config.yaml
model: "image classifier"
dataset: "crops of objects in photos (Visual Genome)"
train_examples: 123503
image_size: 32
crop_scale_min: 0.7
horizontal_flip: true
translate: 0.06
rotation_deg: 10
targets: ["object"]
num_classes: 300
arch: "resnet"
norm: "layernorm"
activation: "silu"
depths: [3, 6, 6]
kernel_size: 3
stem: "deep"
avg_pool_shortcut: true
dropout: 0.05
widths: [48, 96, 192]
loss: "cross_entropy"
head_dropout: 0.2
init: "lecun_normal"
residual_init: "scaled_by_depth"
optimizer: "muon"
muon_scale: "match_rms_adamw"
lr: 0.0038
momentum: 0.95
nesterov: true
orthogonalizer: "newton_schulz_5"
adamw_lr_other_params: 0.0026
steps: 9100
batch_size: 256
epochs: 18.9
lr_schedule: "cosine"
final_lr_fraction: 0
warmup_steps: 910
weight_decay: 0.1
adamw_weight_decay_other_params: 0
Rows from block 12, named by matrix and row number. Rows with one number belong to one channel. Each number is 128 + 32 x the weight over the matrix's rms, rounded and kept within 0 to 255. All counts start at 0. Numbers have three digits each.
# convs0: first 3x3 conv (model.blocks.12.convs.0.weight, 192x192x3x3), inputs 105-111, a 3x3 kernel for each
# convs1: second 3x3 conv (model.blocks.12.convs.1.weight, 192x192x3x3, transposed), outputs 105-111, a 3x3 kernel for each
convs0.100:136151136142113139134102146131121103143149135150152154140143131110113092132115105109168152112143124122121146160172140183197136170165136121119114139142123172136108141117106151179197164151113
convs0.101:094139105086108107117151157120142112182177122189174114138089111122089102137135135096149086101131093110124117127152153115105090135136132134119113172147117138141135117111160161157122125152144
convs0.102:221237187149210152114191142097088107090074095121100095112115107073099111147174144147125158158137115160175149109120127137135159141151146129141122087107120061070100107118139122144144138152146
convs0.103:171131149183117113133115117179177160144152117113136153107080092150105096132089103139161174153126136116107120174188183151152166131122128154133143105096115111116143075126175120126128122103118
convs0.104:177170128119135138162136127093149122060115100093119145101118126153156165163171185129096104110102118158136128133087102135116128112116142124113100127129101082130142131150179115131171135121158
convs0.105:167168160140111125051032090133136111111110092127106110175182150153163148124120106089102091145146124215145120133150147156192175188097096107145165109142158146169180161137107126136112065113126
convs0.106:093095091076107119072068087165149149167145153122138137149126126160121097140116110071080067135151148163177179204171175115108096134175145101109121158170173218216201125143148097135154126134115
convs0.107:168168189150174180101109109148159144151164166126146157133123121102089101073057061117108157095086126094089108171144135163120105140085126134123106140134128090088102105144167128131150110120158
convs0.108:098147139071120116116146110135139162143158201140152171122109072140120098169147103136139145117109140166155186095090097095118138148152151122149111137160167134176192110100110143115112175127132
convs0.109:129158208135131140107142187099103104110121139086117135159151120150183145163174137129122134125144136161136143093071114160149147112141137116110108161132121142132131087082144073083167153136172
convs0.110:054089096098100121097111117160125113151134124158135153091101093119111097109101087149140124178162134141135118168171186181182195168128170128145130166172156178161176077091119088105101114107091
convs0.111:117127134099117143085075115147154138150150122155111109090114098119152117078123075127107162129098138103065094121057100092052135119065121141138134181179182176189173156170141137148125122157134
convs0.112:112088118146133120162133134138148128079094140157152148035104106104193159134159152168156154138126128131089125067075081118123149097152162171107128145120135179166166092103097114167155176174130
convs0.113:082091085088129096116140119131135135122132123159160139121136141095107112079108106183144150166131136148116111084090106128147110163178203092101090113099099155138114183135142166167182146133134
convs0.114:167156099221181154172149132094115118153172144066111106114074085146108098123113119149129120159160142195185164148166174098108144115114136147143158186194158154149091130116076171105063154108131
convs0.115:137176162143133089136125101114112091103118115152161146122121142103105097129132095140183137144184151087099108171161181166162151150135165094123155126157174162188163084115176194156173176122139
convs0.116:119135146113108118130131131136131165160147170148146165054067049095119089109123116101058091101091120125114149131122143132115112062067060139168174087097083109088078114101115144142147151145146
convs0.117:159157138143160152100140100143163126133173172140161144087089116123146178154168176123143127094130118082083143100158149158146135082075120122114132120132150140136139159145167175127111235183161
convs0.118:111112116116113119163147154136121127176164129168164116153151118113125144128142140171210197118145132168155141139129185123128146116130137144124107161139108110106084122153166115119161088099106
convs1.100:127128131129152136116139129116120110116084056145132120154165159143154149122145155143155127149156150155149158138140176117095130106082121155136138150139119123117092141105096102102094140135103
convs1.101:129110107131132136130117116123121121120111123111102114138121104150133114132127132103110122092110127110120129136141142144121127131108121111122116106120122129152149121124076112127066142145103
convs1.102:180255177235255249164255201106106088070072060115109093077083094111123145138157178133090114138116134224185141152111109164149135179161132174198187145140139102082086107128103101108150133161197
convs1.103:114122138134141151134136144139147149127124109126122117154160138149148122138136123158172146127143120141146145142124137133121107127106090131158141157175144133129101108129131112111116117132154
convs1.104:143130151132119140109073101134105111146126134147114120115112120111094106142132140120109146111096144102098122105088111119104125155142130104120135098101111156134123127161170119158122117142134
convs1.105:099080084145142147186156137110126105121118114159155161096082083087065051147112111125160163104145149080099110114168169146215222128150180144154115147141101166151103111129150161150141171168143
convs1.106:167179122083118078103148127193168161216203198177169156107065076157121101161124109168166181173175180177153145171192200125149171142167172149153213087108149113137144167133148111085119115129144
convs1.107:120094097115093114130124126062088118097116159120114124096100080104116085150154111122131144100113134107096110155162173114115146074041072154127104229196162177125112109109097116089079155140126
convs1.108:122118133117122128110101096114102098146127100163142112194174152157161149128130134136163136141154112148156112060064095079095124101119145117146159121157200117140176129142115164130093178141099
convs1.109:132137168131163167153170168129131148155164169100111118105089085102112135135156152125099113130102112122124140092082095139135169126115129108127098155137112164160137148152144161142095124087040
convs1.110:133106109168139131098092098128147167104126141103115147141141175163149147140139140196180175219215200193154146227188201190195200153163128145101136195164165186184172106091098125122128109126121
convs1.111:059080094078081093120081121118131139100109129089091112149157177167203211079104128108081088133108121127119126058043077093096120117109124169195198127193180098128134143237139131233144154234124
convs1.112:155137125142144126121129110136157149114137144111127145148149138126121129111114121162159147134123126139125134128116118139132140122129141109109123093089101133120109153133133127120124140136122
convs1.113:134130139144138141125119141142143133120120121107107114134153152107124140109107133162172175164165150142122113163151155140122128149148132139112137116100121144127148090090128101120163109122139
convs1.114:123123139130136138122133126087089110166167184188193204137078096110083110120098137189166135179156129149139138130142133148148131151118119084101109065085132104109114147129095141113074157118084
convs1.115:127114111126121114112115119115128132142126125104090096146150136130133120159160160112126130110110119124114117135119108185168162175147158105109084128124130084074107101120130140154151123141121
convs1.116:160160157115124155118122160107095132177154185165149154110099122145153152174190178158185194189194184215230212117102121108084116140120128146119098102088111092074113151177161135154161079102115
convs1.117:091107095097118131103083101126125134151165179096086106091121139144158157159171159141136146117121152088120121152154131120132078136148085140170151177185197177175189119144096118134129087131158
convs1.118:100116104117097080123078071140164154129156166110119144165148190130104148136126182111080061110105068132129125132134121142146115159142125141122136187150145173146127152129091170162143150121102