From a checkpoint of a small image classifier.
Model: 5M parameters, 32-pixel images, arch resnet, activation silu, depths [3, 6, 6].
Training: muon at rate 0.0038, 9100 steps.
Data: trained on crops of objects in photos (Visual Genome), 123503 training examples, 18.9 epochs.
Rows from block 6 of a small image classifier, named by matrix and row number. Rows with one number belong to one channel. Each number is 500 + 50 x the weight over its row's rms, rounded and kept within 0 to 999. All counts start at 0. Numbers have three digits each.
After each channel's rows are labels from the 100 images, of 14848, where the channel reaches its highest value: "place" is the part of the image that holds the peak. Only what is clearly more common there than usual is listed. The data: crops of objects in photos (Visual Genome).
# convs0: first 3x3 conv (model.blocks.6.convs.0.weight, 96x96x3x3, each kernel summed), inputs 48-95
# convs1: second 3x3 conv (model.blocks.6.convs.1.weight, 96x96x3x3, transposed, each kernel summed), outputs 48-95

convs0.29:483445505525502433512439391498432418418579540481548588480533504438517651506541575502537447450459506582496492585522515431433444487480490493576488
convs1.29:488601521532524582520427536533509507583411431486524497486426525566562393472557506538532484594543536491564502403504408445521529402513499513495489
place: bottom centre; bottom right

convs0.80:494523482557551377475486587573520605428445500538512429495497519518503505511493431449556476485485582550508468447507532488457450564617510514460461
convs1.80:589465562396418566538537514445462414647567439558504539485536457471563506488540481546464532522523493441490501488483460497475539466452600531461419
place: bottom left; top left

convs0.37:490562457475460509483483571509525403501535570515548353528512485562519579468480527482493486474533573535536464550504493503425626463472533508530502
convs1.37:504470522507491652542528552560551394522455411557494487506467528459460468530495490511477577430466501478476591506452455505527476527494507395526510
place: bottom right

convs0.44:482481569492517404557553487423405420556408453457507435504498471513507488478541566464601490474466490483638549547549537482450441435539519537482415
convs1.44:551541489499438569549484525451530526490597531502494473506542419472483635548551366583465486450501509427445501452437480426555588495457554487465464
place: bottom left

convs0.59:534485500486450556423540475563463504518527492525535479494513536479539496439516484520547523546443555516505481456562454554596568543601394484538533
convs1.59:475452414553487445573504530466531465474549511521585548476455455532424515493472443495438516482538525472514444588416543466459522420513498520545514
place: bottom left; middle left

convs0.42:547521485550541494514505486597495491483410588522532426518530589519530486524512553516456493490460490331498462421433457493439556519552414563492430
convs1.42:459446407440476593550506548437460428509604420525496477511506521507449607505409481543495538481505564522473398504632518532530424562458465442457577
place: bottom left