{
  "model": "image classifier",
  "dataset": "crops of objects in photos (Visual Genome)",
  "train_examples": 123503,
  "image_size": 32,
  "crop_scale_min": 0.7,
  "horizontal_flip": true,
  "translate": 0.06,
  "rotation_deg": 10,
  "targets": ["object"],
  "num_classes": 300,
  "arch": "resnet",
  "norm": "layernorm",
  "activation": "silu",
  "depths": [3, 6, 6],
  "kernel_size": 3,
  "stem": "deep",
  "avg_pool_shortcut": true,
  "dropout": 0.05,
  "widths": [48, 96, 192],
  "loss": "cross_entropy",
  "head_dropout": 0.2,
  "init": "lecun_normal",
  "residual_init": "scaled_by_depth",
  "optimizer": "muon",
  "muon_scale": "match_rms_adamw",
  "lr": 0.0038,
  "momentum": 0.95,
  "nesterov": true,
  "orthogonalizer": "newton_schulz_5",
  "adamw_lr_other_params": 0.0026,
  "steps": 9100,
  "batch_size": 256,
  "epochs": 18.9,
  "lr_schedule": "cosine",
  "final_lr_fraction": 0,
  "warmup_steps": 910,
  "weight_decay": 0.1,
  "adamw_weight_decay_other_params": 0
}
Rows from block 6 of a small image classifier, named by matrix and row number. Rows with one number belong to one channel. Each number is 128 + 32 x the weight over its row's rms, rounded and kept within 0 to 255. All counts start at 0. Numbers have three digits each.
After each channel's rows are labels from the 100 images, of 14848, where the channel reaches its highest value: "place" is the part of the image that holds the peak. Only what is clearly more common there than usual is listed. The data: crops of objects in photos (Visual Genome). In brackets: how many of the 100.
# convs0: first 3x3 conv (model.blocks.6.convs.0.weight, 96x96x3x3, each kernel summed), inputs 48-95
# convs1: second 3x3 conv (model.blocks.6.convs.1.weight, 96x96x3x3, transposed, each kernel summed), outputs 48-95

convs0.10:147108101106125088157070121153134108092112132093118126155154131090180120104139173119136157097126163122120099164093104108123119101092069173135057
convs1.10:128114144104130152134147145081112122083152126056119121094151134141140095103245121083165116089056108101138132125115154136150182168129092127173146
place: bottom right (25)

convs0.23:091117223167120112150164088123164161114137106089115074109117108089077146110142121121141089158151120196133106122127096111172133160096163119129137
convs1.23:150107117149121102136127127164110129092129160124117118174138172147128161185117093175164174149059088058149164153108115132112099158163044085057168
place: top centre (37)

convs0.41:130180145121137083087124087113110126095156145125123105145093097139126089132086120072141105131101097134131102107142207170098137127077225141181125
convs1.41:096163113136131078104137142121036157148087084205138107117160058142150122137112127132139133096167079143112128090121183186152067117149078106112165
place: top right (28)

convs0.35:171067153119091082157119132169155123113142144133102081131109133123143163163134112174110103151136175120082144100146064079129156118087148192093238
convs1.35:127157070153153121081157094155135167179124124142056063175123146128089132140112187060111124093165046129165083115150106127140109142122092115099183
place: middle right (36); bottom right (28)

convs0.9:112178120090144215147139110127114123110180132184122137152168154145160099143170134168061103152111116128087136124181163146146069113162131127096162
convs1.9:112078129146071084126120048135166166106061102122170096139145103139105089134061169086147127127190173115170081134137159156095171120071108187161087
place: middle right (30)

convs0.19:109143083161142133087115108178137093152175172132141142138157138167118159148090117090126145173124132121096153101132156118139134089103096095172165
convs1.19:097142098120133144127158150119073182125147112106148130156118144130129161089136197134146132131121157099163142109188201178160149103159059094098089
place: middle left (36); bottom left (28)

convs0.22:158164091148112143135166153146145156061133094110136093068104142166128157084178144119126128157142148137108116109151109103166120149251181129076142
convs1.22:115147150097138133090063118081126128225141129176135157133139150150114087158092177098113119142127143105134091146111137167091126101075123149176084
place: middle right (48); top right (31)

convs0.58:138110106159151139141151148183127128191125093115113132098155122096158176117124144151116144171119137124136170079077203097089106126133059123099053
convs1.58:105145117081085126119056118101134133069124165168164120144154153159097099100166090128123164132102129124143045184149123128156161130093182105145134
place: top centre (40); top left (33)

convs0.66:140173125134138131128152147106132193090142164167064173132128141107130063070162152134160075129124128131092129178146105172157120140167084163077061
convs1.66:088110142146109160128146143120198176093062090130130084142212080101152118163140106164103155115140106139108132127117161147141140224081165066137085
place: top centre (28)

convs0.50:096171057112125077153138072067167140105115127117099106085091126098091084132102185128118157132100086146079106108116163080146153127102090071092183
convs1.50:145097111127093153117091111123130190159090098067136164087127118093101082162141158136097107154156129124143102209124118167133103177104138113134099
place: top centre (32)

convs0.90:125116170123164096125149138083147127142118078118117035123099105099176110095139167136065137149103153173136115092128159171159165119231165124102116
convs1.90:182110122129080152082113107132172106173172144166136127144143169115146132122131164091134106096144072047155132082096109095128042129134170107170154
place: top right (33)

convs0.57:099120150110139228157097106087075110164153113115126104152200120106116086139100199143107200090159159150163078184141108156134147116074134154167152
convs1.57:156103128172152093161163119178226117119123067069132152142103213124133163132071144103135062147121102117140162113161124073141124104157091138151121
place: top left (28)

convs0.56:126140137099094122139084115137100101209107130115126090172109130112148066132064140144083149104098104074149091182127123109077122184186108078188200
convs1.56:161109144112151104105126132100130153096130119081102162134108152129115114161112098116159088174113151225147098096098115130118172076138139103135152
place: top left (28)

convs0.65:162181130067103114130108123154127109094128138148177164117144158141100159156107118116133105094137093018129101081144133127146136173109153094094159
convs1.65:062094178164154148097111145176154168109170131112150122119123083100105126064126123121132117115101129078104105175136133106153135182118137097191082
place: middle right (38); top right (32)

convs0.93:119109102132113178131165110113172106087085133149108161156130092152122181068144171126160112135106111138072137139119083128192074139063082129169142
convs1.93:075132153134106113141103147157216181111126154115147103143154175188084083086108089100142094180137175134139070170140101147070108162137147108152123
place: middle right (40); top right (33)

convs0.2:137128148144137121154131130097061134092142193125174106089224121116138112155103144131115078165124081142095134105114128094158132100088145153134132
convs1.2:140102099170177125108150170166145126132145094138156138119085188133134183080141131178154155170101181081112145186166148138178096078167117130141087
place: top left (47); middle left (35)

convs0.16:128147132182106085079153113117126140097124137113151237153051120151110191110124141110092142089143106153128085115102112060157105101177142161150107
convs1.16:063151106108164116147116163197114098187184129135135060144194167122155070132130116059151142171107105143136128090147155159111100114115119128086123
place: bottom left (39)

convs0.36:171123143148161127116120140153073136121135103133175068116163110076114136195116160102130137138151149183068118156120118156159183142136117097118132
convs1.36:132148140085123145120108165101146098122134148130160129092082209117171128065144022110124141146071144084187147146129117095081042139154136113122131
place: middle right (30); top right (28)

convs0.70:142148128085187078058105132149081152154076121138143145139119062121121157117136054113057155089127137070113149166136095098091133156111103116149068
convs1.70:126142153122106126140123124145112143130167145131126169151159090136154122153117123112131087042137108128144067128204132136087193084104133147140101
place: bottom right (26)

convs0.43:163112103110115108104116088171071172119147159135100124137152141148136114159151136157133166099115206139169181149183107177130136150095137173194074
convs1.43:134137141167171146163146103076187078165118101151107151123098171097129157093093162171121112109091101125126087146117158155124090135164130164110127
place: top right (34); middle right (33)

convs0.74:109123177129142140144083094089123152127156155096147139154216108172157096092150069147107139102151093142095162094144110143168093100084193147153147
convs1.74:144089140162077060123175109138127125103129136131139132125122146076125171147118163067160129153091113106096155179133130060129093137096094159154100
place: top right (43); top centre (41)

convs0.27:137125117136085126138102102158129166109078070115120112117117138125130104144139094127159150137184200120142149111142063123090179087138133110181159
convs1.27:106097135162183157090076171122128108153160136169143118150143153153093167162127073091129098134093063145076156094051099143146123110131032093138099
place: bottom centre (47)

convs0.79:118110142149163095112181138136120108165092128131110134107100159116113179231129134116089093188140091115117171117108144116112152172124100116172099
convs1.79:131111152132156193136085144098202153144126125131134115118141142142111100068166089142100155127142232170117109077106140178161111109098100146131086
place: bottom centre (40); bottom left (39)

convs0.49:107143135093214137107096130127069117214073108105140169135142090122196122115142034128155099154128183129107166126140150194049114109115138132099159
convs1.49:164136144148096128121101090102142127058147087117101113184128102062128152123139088173123201116137137151122106143152089120141179166149130097142101
place: middle right (36)

convs0.13:108112098130112095140135081127145155094135063153177176097128102081132151148106130150076148132155187139110154081154114112152169071162106151111066
convs1.13:113123169132140124118100127175121093114136130136179112148107190161193091132137153117148143167132064113150128139126091135076151125112105139121126
place: top centre (30)

convs0.39:147142128101153124165094148172146084141170146155122173147116125089159137125137044149158133111137140100191188101135164059115107166098123133115144
convs1.39:126134136136129162089141106135106144198078082123131121116147147139105118130094116161103147159094168133165126158166126190193191102110179062123106
place: bottom left (30)

convs0.75:132123094119137144152154092188138118205146103091112141099097118127184142137080149121043145165103078127165129045114169157115140120183135087125123
convs1.75:166079169168081122120074117093095142086175132155173129099165120087146140083143047172122134058184168062107110157150120140122113149101144158084124
place: middle right (28)

convs0.6:103102146091060127090206105064083179148127103133176085122084162114133131138167119123094128129113101147151093111122143130135115161121108120117144
convs1.6:115149091197118113140072151117174106158175115138160153132148120131129107085130125124143069154136123139125151103183148105130108162149071125122138
place: top left (32)