A small image classifier, trained from scratch.
Model: 32-pixel images, norm layernorm, activation silu, widths [48, 96, 192].
Data: 123503 training examples, 18.9 epochs.
Rows from block 9, named by matrix and row number. Rows with one number belong to one channel. Each number is 500 + 40 x the weight over its row's rms, rounded and kept within 0 to 999. All counts start at 0. Numbers have three digits each. After the name is the row's rms in percent of the matrix's.
# convs0: first 3x3 conv, stride 2 (model.blocks.9.convs.0.weight, 192x96x3x3), inputs 20-29, a 3x3 kernel for each
# convs1: second 3x3 conv (model.blocks.9.convs.1.weight, 192x192x3x3, transposed), outputs 20-29, a 3x3 kernel for each
convs0.126 110:466486531479503525523496474493486507509500491474502445476458472443483528543505535504536529510514515501557546547539545552633560487478511438462430491504458495537511532544536509471562480421510431467488485483544486476459462458470472465465461534498442483485458455518539525425
convs0.127 091:523546549543574545558598518598568566495530562519531512467510509523493429518478557491552583499477525478516510479519440529489429485487479437499513540555571477471564487438526464506484463506520503441453434474488446466450484516438487484407600520463461495506498429513434500470
convs0.128 096:532521476485439424556484480528538568471557518436494546502548526521544432567536471551540494478493500513471470537504548509540560506567550551497525556499467478449461557495497487519519496558501481455498439480494480488563497512504544468531551442629496620578518510620452528543
convs0.129 092:525501514452442459496525510484473528467465486478436475551577493469521528451523496484486498488508525545558546502459507489499452473431438528534545472518524510491475435473464513566530540535535543511445470466423449441439423578571524430493489560459514488583509486488505492492
convs0.130 096:489504527555587563520532564466519488496498466471463515463467465470520460511478464563538515554568502557521505437478509480429516559463494561579505554487461537505500492478484576577558603567580486520460488541554454520504473490451489534476436414471556511509504475505527460512
convs0.131 105:426469482494508510494518522478543479525542518505572468555496521576565549528515524517490482477495493484516510488459471530451478480513465495530521498538487517561537458451479483482455477499487510492520506466517491505507489479508476487427434527492500466443501491417492457465
convs0.132 089:568547528572536490547508493501469496486469465429469411544479465551497506506447466481531501406482426610589623513548584486482518514474490470547503465511488498467525536463470493396424537552556512536505483421447501459510495597483529503523485485478500475504590571529423440429
convs0.133 102:516536563515504535465470469537511484534495490580583566468532579471552588391459524454441468461481451510491471498487486476492447490525533517528516535515524484453510526495534495525510433488459487469515502467507509513503513461465601469443590540558462493545433458455440491526
convs0.134 107:466478453470486479476493488506462508479474504478465490478545472547439468545441455481465481488450458398471487479454477480435499496482534563530538534511515531486486480548495472530531504523494456477535462486494534512578491534484479491531492495517436480509473462561589619587
convs0.135 104:497477488497489484517506465476492475547548523529501537426453537422442497471465550485481472461541425454459454514489473543545510445556556477437463481463463484468452509488501511529476541563521481501518470439488473484534441545539494431547482425435499515512482492513505465497
convs0.136 098:536517465518487454482526504534428466429478461538485494462560506484485552510572526496546513528444493536565527471478437494491483499516496478490451437466459473474404447471482450507475485571497558491474481500493465479477486534550586529538452427564497489492459463459524501502
convs0.137 106:549517520483503532515506515567539577480488528505531541497472495453544502504506549504505461506501462529600549501517532482519499544489558492421449517457508529498552505507483520513515534548518601548493560521447501476444494531443457457508483502442431457448458442470515473501
convs0.138 102:550505469508448441483473472550531522497536468462481455488504484486455438509551475472473439525500501621539538551516469523526526544556530519474467536479446486448441560560534521512487508504451538532534466489514503530491405500550426470552464481517464441546426487491434512517
convs0.139 101:455490473521519528478463536468453448509485495515501511460478516452463428450448444598602527561585564538461443491501449510499470499527523504487564474470528471447481514455545501518509544499547489453499451440465521503562404480505479541619512558475503549568456509505450487453
convs0.140 101:516484489509536512545534505515506508462442479518522531489533522504505422513510489496453438552551528610526548520494526432485476513499502443526558498531552554551463464462511471393444438492505526536501487498516476484506459542549488510455494471464481443452494490503501532520
convs1.126 100:517493527456458468457486500530450519498486492576531493558540477516495474488533506494570591478536543515562545481483541538445520481483508447477534450451517409477487509502507520481501512540565513478518488433409461540445514611524482557534529497541534518488525429443504435493
convs1.127 069:537551494480449441518449508529547590496536573485492534513479434494460442511554524471428477472449499473502487508537541482516536453403446519479522524487485505508546484505546508547586532504564497525505426508508456563518463511504483528469471492490494466440513504537521522519
convs1.128 086:497491505457470478472466470502527561483546541489538496486515531449513425478481478527555554471531535516550548515519504477473514448426462542507526495478519500472553467549555429528526489539525492458495555529518488498528488520558433528511467537506515471419500509432573551478
convs1.129 074:437492442460521423492527482564533577554573570538495562555508540531518523459508509507445494459438431460503441475448457525515478507501491540519527477476507512459512520469468460510527501509523527528506528512525505471454530510469517488457491474502454443468476496513499485440
convs1.130 082:471562482482565546466501537455446427521521545484510537470526483456478408540487494470464496515491488497504494503450460480493509416427507442455518458454477469484547487498497477517468442550514516550516473568526476524496561545534493509503464470482424532463526611495513599515
convs1.131 109:467515493489427507482471478531531557448473491484511531473525552413447527498458499435477519477504529511524499523552524493557527545508446519473583503500553485485532521440429542483465560468466524492575472501526540469545522478439552495476563589517574498468565518508448418481
convs1.132 068:482478498548569515498439468534504529542500503511499530470427500517547542519538528518551561503519557537558506498477505505458472521532541475452434533484442573544495524530566506498545460499528496523459530463491467492445457413497452463503427506482559545508597516471553479457
convs1.133 091:537503506500502478495560575468483495505575494560515480483486488488484410486409420569573578516480508542555499505514505583583504566560543574551541511524477509560518493543539470502490438454403492484471444520525479547536439476512481536552531546523533447487502486485544503494
convs1.134 107:516453523518522547593524544518502538486555535413503457557492516528527537531498550489487484478469477453465449482541546439463526464433558519505580584466511480453448463538490488500472528513538433567466458497461428441416509510513541518532524453531466510491461518475521539465
convs1.135 109:561520488545523445586478477507501425545541477445541476491450472455483511473503560494502491445482509546474540508486534407437545537517553455436474473480466519479494424499499506518586531497503539505463480492518399534494473481482421439482441503474453499472541541486493547458
convs1.136 093:473511470519483478509501509509551502509549522451526570524517558504477519589454512505498462493475468478493514448509510500488538499491531477453430481523463516470508575545473537461485469493454557538491521535531480421482557461493471480487389457481482510473480573528460525473
convs1.137 109:531556511523480488574516480469463496446500468461499478541549547511478429446477460511520550495521476496504473516509574473471509522449515503458519524477547476477424497528524450513509434399412542484529517493488549536466477497561503490526477512492496461499467476497487450521
convs1.138 096:557519502440450446584455426467524462477522501477574458560498543552522577443434452437446455466461481460463510509497491503426452492480383525524458483514426461523547496544528461496520448486523506508436460476490533502484473501517417471493491512492475537486459515445542498451
convs1.139 101:546527487471483486491551547473440464434430457538517520513517498532521485516579496515545525526477498486458482490506526495508525541553544502468498438513478463515558544527535457489530524526594474478439473502472522506418485498511483496560514458518495518487439499502462499503
convs1.140 090:508424501516482525531505550452448495561512511452465494490552488522504478549504480467450447504471472465495469472410439485427430501472472521558495510441436547486508560512499508506508473508521449465565417453530464490522478460625515447522520487496527524503476532569502535503