config = dict(
    arch='resnet',
    model='image classifier',
    dataset='crops of objects in photos (Visual Genome)',
    train_examples=123503,
    image_size=32,
    crop_scale_min=0.7,
    horizontal_flip=True,
    translate=0.06,
    rotation_deg=10,
    targets=['object'],
    num_classes=300,
    norm='layernorm',
    activation='silu',
    depths=[3, 6, 6],
    kernel_size=3,
    stem='deep',
    avg_pool_shortcut=True,
    dropout=0.05,
    widths=[48, 96, 192],
    loss='cross_entropy',
    head_dropout=0.2,
    init='lecun_normal',
    residual_init='scaled_by_depth',
    optimizer='muon',
    muon_scale='match_rms_adamw',
    lr=0.0038,
    momentum=0.95,
    nesterov=True,
    orthogonalizer='newton_schulz_5',
    adamw_lr_other_params=0.0026,
    steps=9100,
    batch_size=256,
    epochs=18.9,
    lr_schedule='cosine',
    final_lr_fraction=0,
    warmup_steps=910,
    weight_decay=0.1,
    adamw_weight_decay_other_params=0,
)
Rows from block 11, named by matrix and row number. Rows with one number belong to one channel. Each number is 128 + 24 x the weight over its row's rms, rounded and kept within 0 to 255. All counts start at 0. Numbers have three digits each. After the name is the row's rms in percent of the matrix's.
# convs0: first 3x3 conv (model.blocks.11.convs.0.weight, 192x192x3x3), inputs 162-167, a 3x3 kernel for each
# convs1: second 3x3 conv (model.blocks.11.convs.1.weight, 192x192x3x3, transposed), outputs 162-167, a 3x3 kernel for each
convs0.123 091:115141161127134173160140146162166186142151148128133127092125129127159134125132120145134118143112112128105108133150127159151124147140117187129101156119104142127146
convs0.124 090:123134132158136122111121135154144110155169138156183167125106125163145126157121120150149130126135133108132139107136113116138110121146115123138146144165176176200219
convs0.125 097:115114095162146155126102117130147143091118123134126102087117102107155122127146117134141135118132122090109108126118125143174160143163132158163153089111120132162148
convs0.126 103:125115115124116122153134129125118140123095111110088105140137150165152166152146156123119094136132119129128119136136132121118132135116117132128117158137107162129105
convs0.127 103:121121127146161163113106104152163123123137125125126088121129121142139149126126154108117123103099105106120139103097079100124122093113119174152153190166171121108129
convs0.128 107:152112119140103120118102110155133134127085099104107110148115133141108102153118112123129125124125135137134142116142132129135145131116132135149137129143146115160139
convs0.129 090:119103100154131129142128133144119093154120115149088092115116155125119152106092128123135132128148138149152142122110110117116119135129124113105066151134116103094111
convs0.130 094:130106095132128125137148153161169115155154110150124097132140157145152143152142126100094100097104098096118107132123137135113126136118132133115137148127146120106132
convs0.131 109:152164141141132123105105109130113148124119151126110107133133109129120086138127090131125145138133141143137128114121125102116115105116122135125150168137155150129123
convs0.132 104:146148154149130131118100098112124093121121110150132135125151145125127116140149132121120140117116112139129124160120130164116137149107117085137117117153131138117118
convs0.133 098:103105103135123123161136155128133126138133098151145123125136147138160167107108097178170137168161145155149136111106134109102138101101127128134102147168111145174113
convs0.134 105:136115112141120113182168158126117114087098100140116121140124144141125127133120113118153151114126127142130136100087095154153121144140122160171168177168175101127125
convs0.135 109:150104101176116104171135128143143076129151102147153116128130095116106086122122127131129154114107146103103148155139129152123113127105137090120172085095163096109149
convs0.136 090:125114136130131169101094114138124131147125131142135125103118133139131155166144166118142131131135134132147140126115122129109134129116150141128118119112128132094125
convs0.137 097:083104126055080091109124121106121144108128154143163180154183174125149154101110139173152129138124115135121114121122105136126103108101113115132127123156155139155136
convs0.138 095:103088078145140120162159134090099118110132132098120160136173154132125118140120126134124134144138115125120104135150140138143151138156151134124148112150155129157136
convs0.139 092:147141126186182161136119119133126147120124151140137146154121156127114152148138154132143144108128139096105105111118126144131144129112134173163075195173110140095100
convs0.140 107:096113126104150198104130175128099087142114093146128103182162167132117108090111106139126106125097103106110123134124126114107115123097118098123099132180162168158143
convs0.141 093:131124132139128123134135142110075077131126117143125106107129109081105091099113084119145133122132146145128158164168134147162144127131142151170131109139107109111106
convs0.142 104:134114101109125110106137145132134135131130128137140142139125111132132119141136105106126103108121111110115108157132114146138114114119123167147153242186142190122094
convs0.143 098:124125128108105104147124100122140157123175153116147142111107104135113119121114126152144139137131127144150126108087134106074124098079114149141181091108156117139150
convs1.123 062:146122116168156165119112112128108121105112128098136153104090111116101102128096093056105111096106120141141157160149151145141143126130139126128114154132115115089068
convs1.124 065:134115094149123110130109114112090107118107124140110136120142148107138150116131119139124106093100118099087107131165171124168193115145149142113102130104109099092103
convs1.125 088:148170157157157149142130121121113085116119118115105087166207146158174147127126151119148157101115144066108169146159191113148158100162179154126117133116107120117124
convs1.126 100:138120133120104113148136124151124129140127152116105133155145150154139144133143137123090133097092118106117106135117111114114116102110136117151166109136156098136158
convs1.127 094:106109115121121139164167168108108105107125108109122113152128116145136133121114120140141111152144140160143138130108088139125110118107106148157150131123115135115136
convs1.128 114:109098116126111127155177189137164158116157143157155125096099148099095150121105152121150131112145159117175178129129119144134150105095107122126124122113129105110120
convs1.129 067:119123124117095104177148122117137117121154144092106117126139128125143162153173187128147141129122121124125116145132144114139165109131143135171157126146119100131126
convs1.130 079:152165168145127146120087111153150165162147146147125107154148115147168132139161154138161143164125112143093100134136193140122162135147187128104112167123102166123096
convs1.131 106:157123092171149112129122113123111157117098141135123148129129131109117124104102092102134116122125104137096093109114121105117116111120131140145163162147143176150124
convs1.132 116:082081077136133125096111113126141139117129114107108102150130129140118121177164170092115158131123136113106101119111092121115110138134128138115132124100120146123136
convs1.133 111:143159131116115080139144115154149120093111112079102117152165177130124132115119106129140120136115118141121098065096066088100091138130134108140121113168143100150142
convs1.134 126:120108108136111115112108103076063092158145158151160165138137136134127143145146182095131140100096136138108096135109115113110128124161179129113134135117131153118126
convs1.135 107:150120140116082097117134145109075091135090094154132094157155153137159148117145155153110110160153116152152148115077117134120127147127114111113129138136139141138134
convs1.136 073:113103095121128145164157156132135161101089112112087133159155130136130127103091113118143125098124128157143150118104110122121120136137117182161146134111114101086095
convs1.137 087:089087094128125125113102110137120084154168101173185134163157177111117122083093094088120120093114113106134162154134129161134147148106128134158149172172131155129110
convs1.138 082:146172157105121116102118131105128117109112129078091084179128113167120115111125116082085129093105111127153133106103127153128110139093091136125092117143136115162176
convs1.139 070:111099084164158149165140125116107140099095133103119141102113108085095090104125117157155154146148150156139141150161137118128113135171136121145140136154172095121122
convs1.140 115:153151150100103081106102089110129154133137125161146115134129112140128093136131109134131130145132132110083098100103093124105100152130139161139116138123118094081084
convs1.141 072:107123120120126122130137131087144177087138163097128181131116115134130116099092091170160123163152123144121128102122094103145115122148106127151138146161157155154156
convs1.142 102:132155154116120124109102106124146094136119079152157111138110128126109117124127126091096136115133159124140170159146119154142145179180157145151172168145178141116125
convs1.143 094:124117139149139152158145136111113144122138104129150136124145170103096113094088090125168140131192150124177212115114105115103114129120114137132117143153125147143108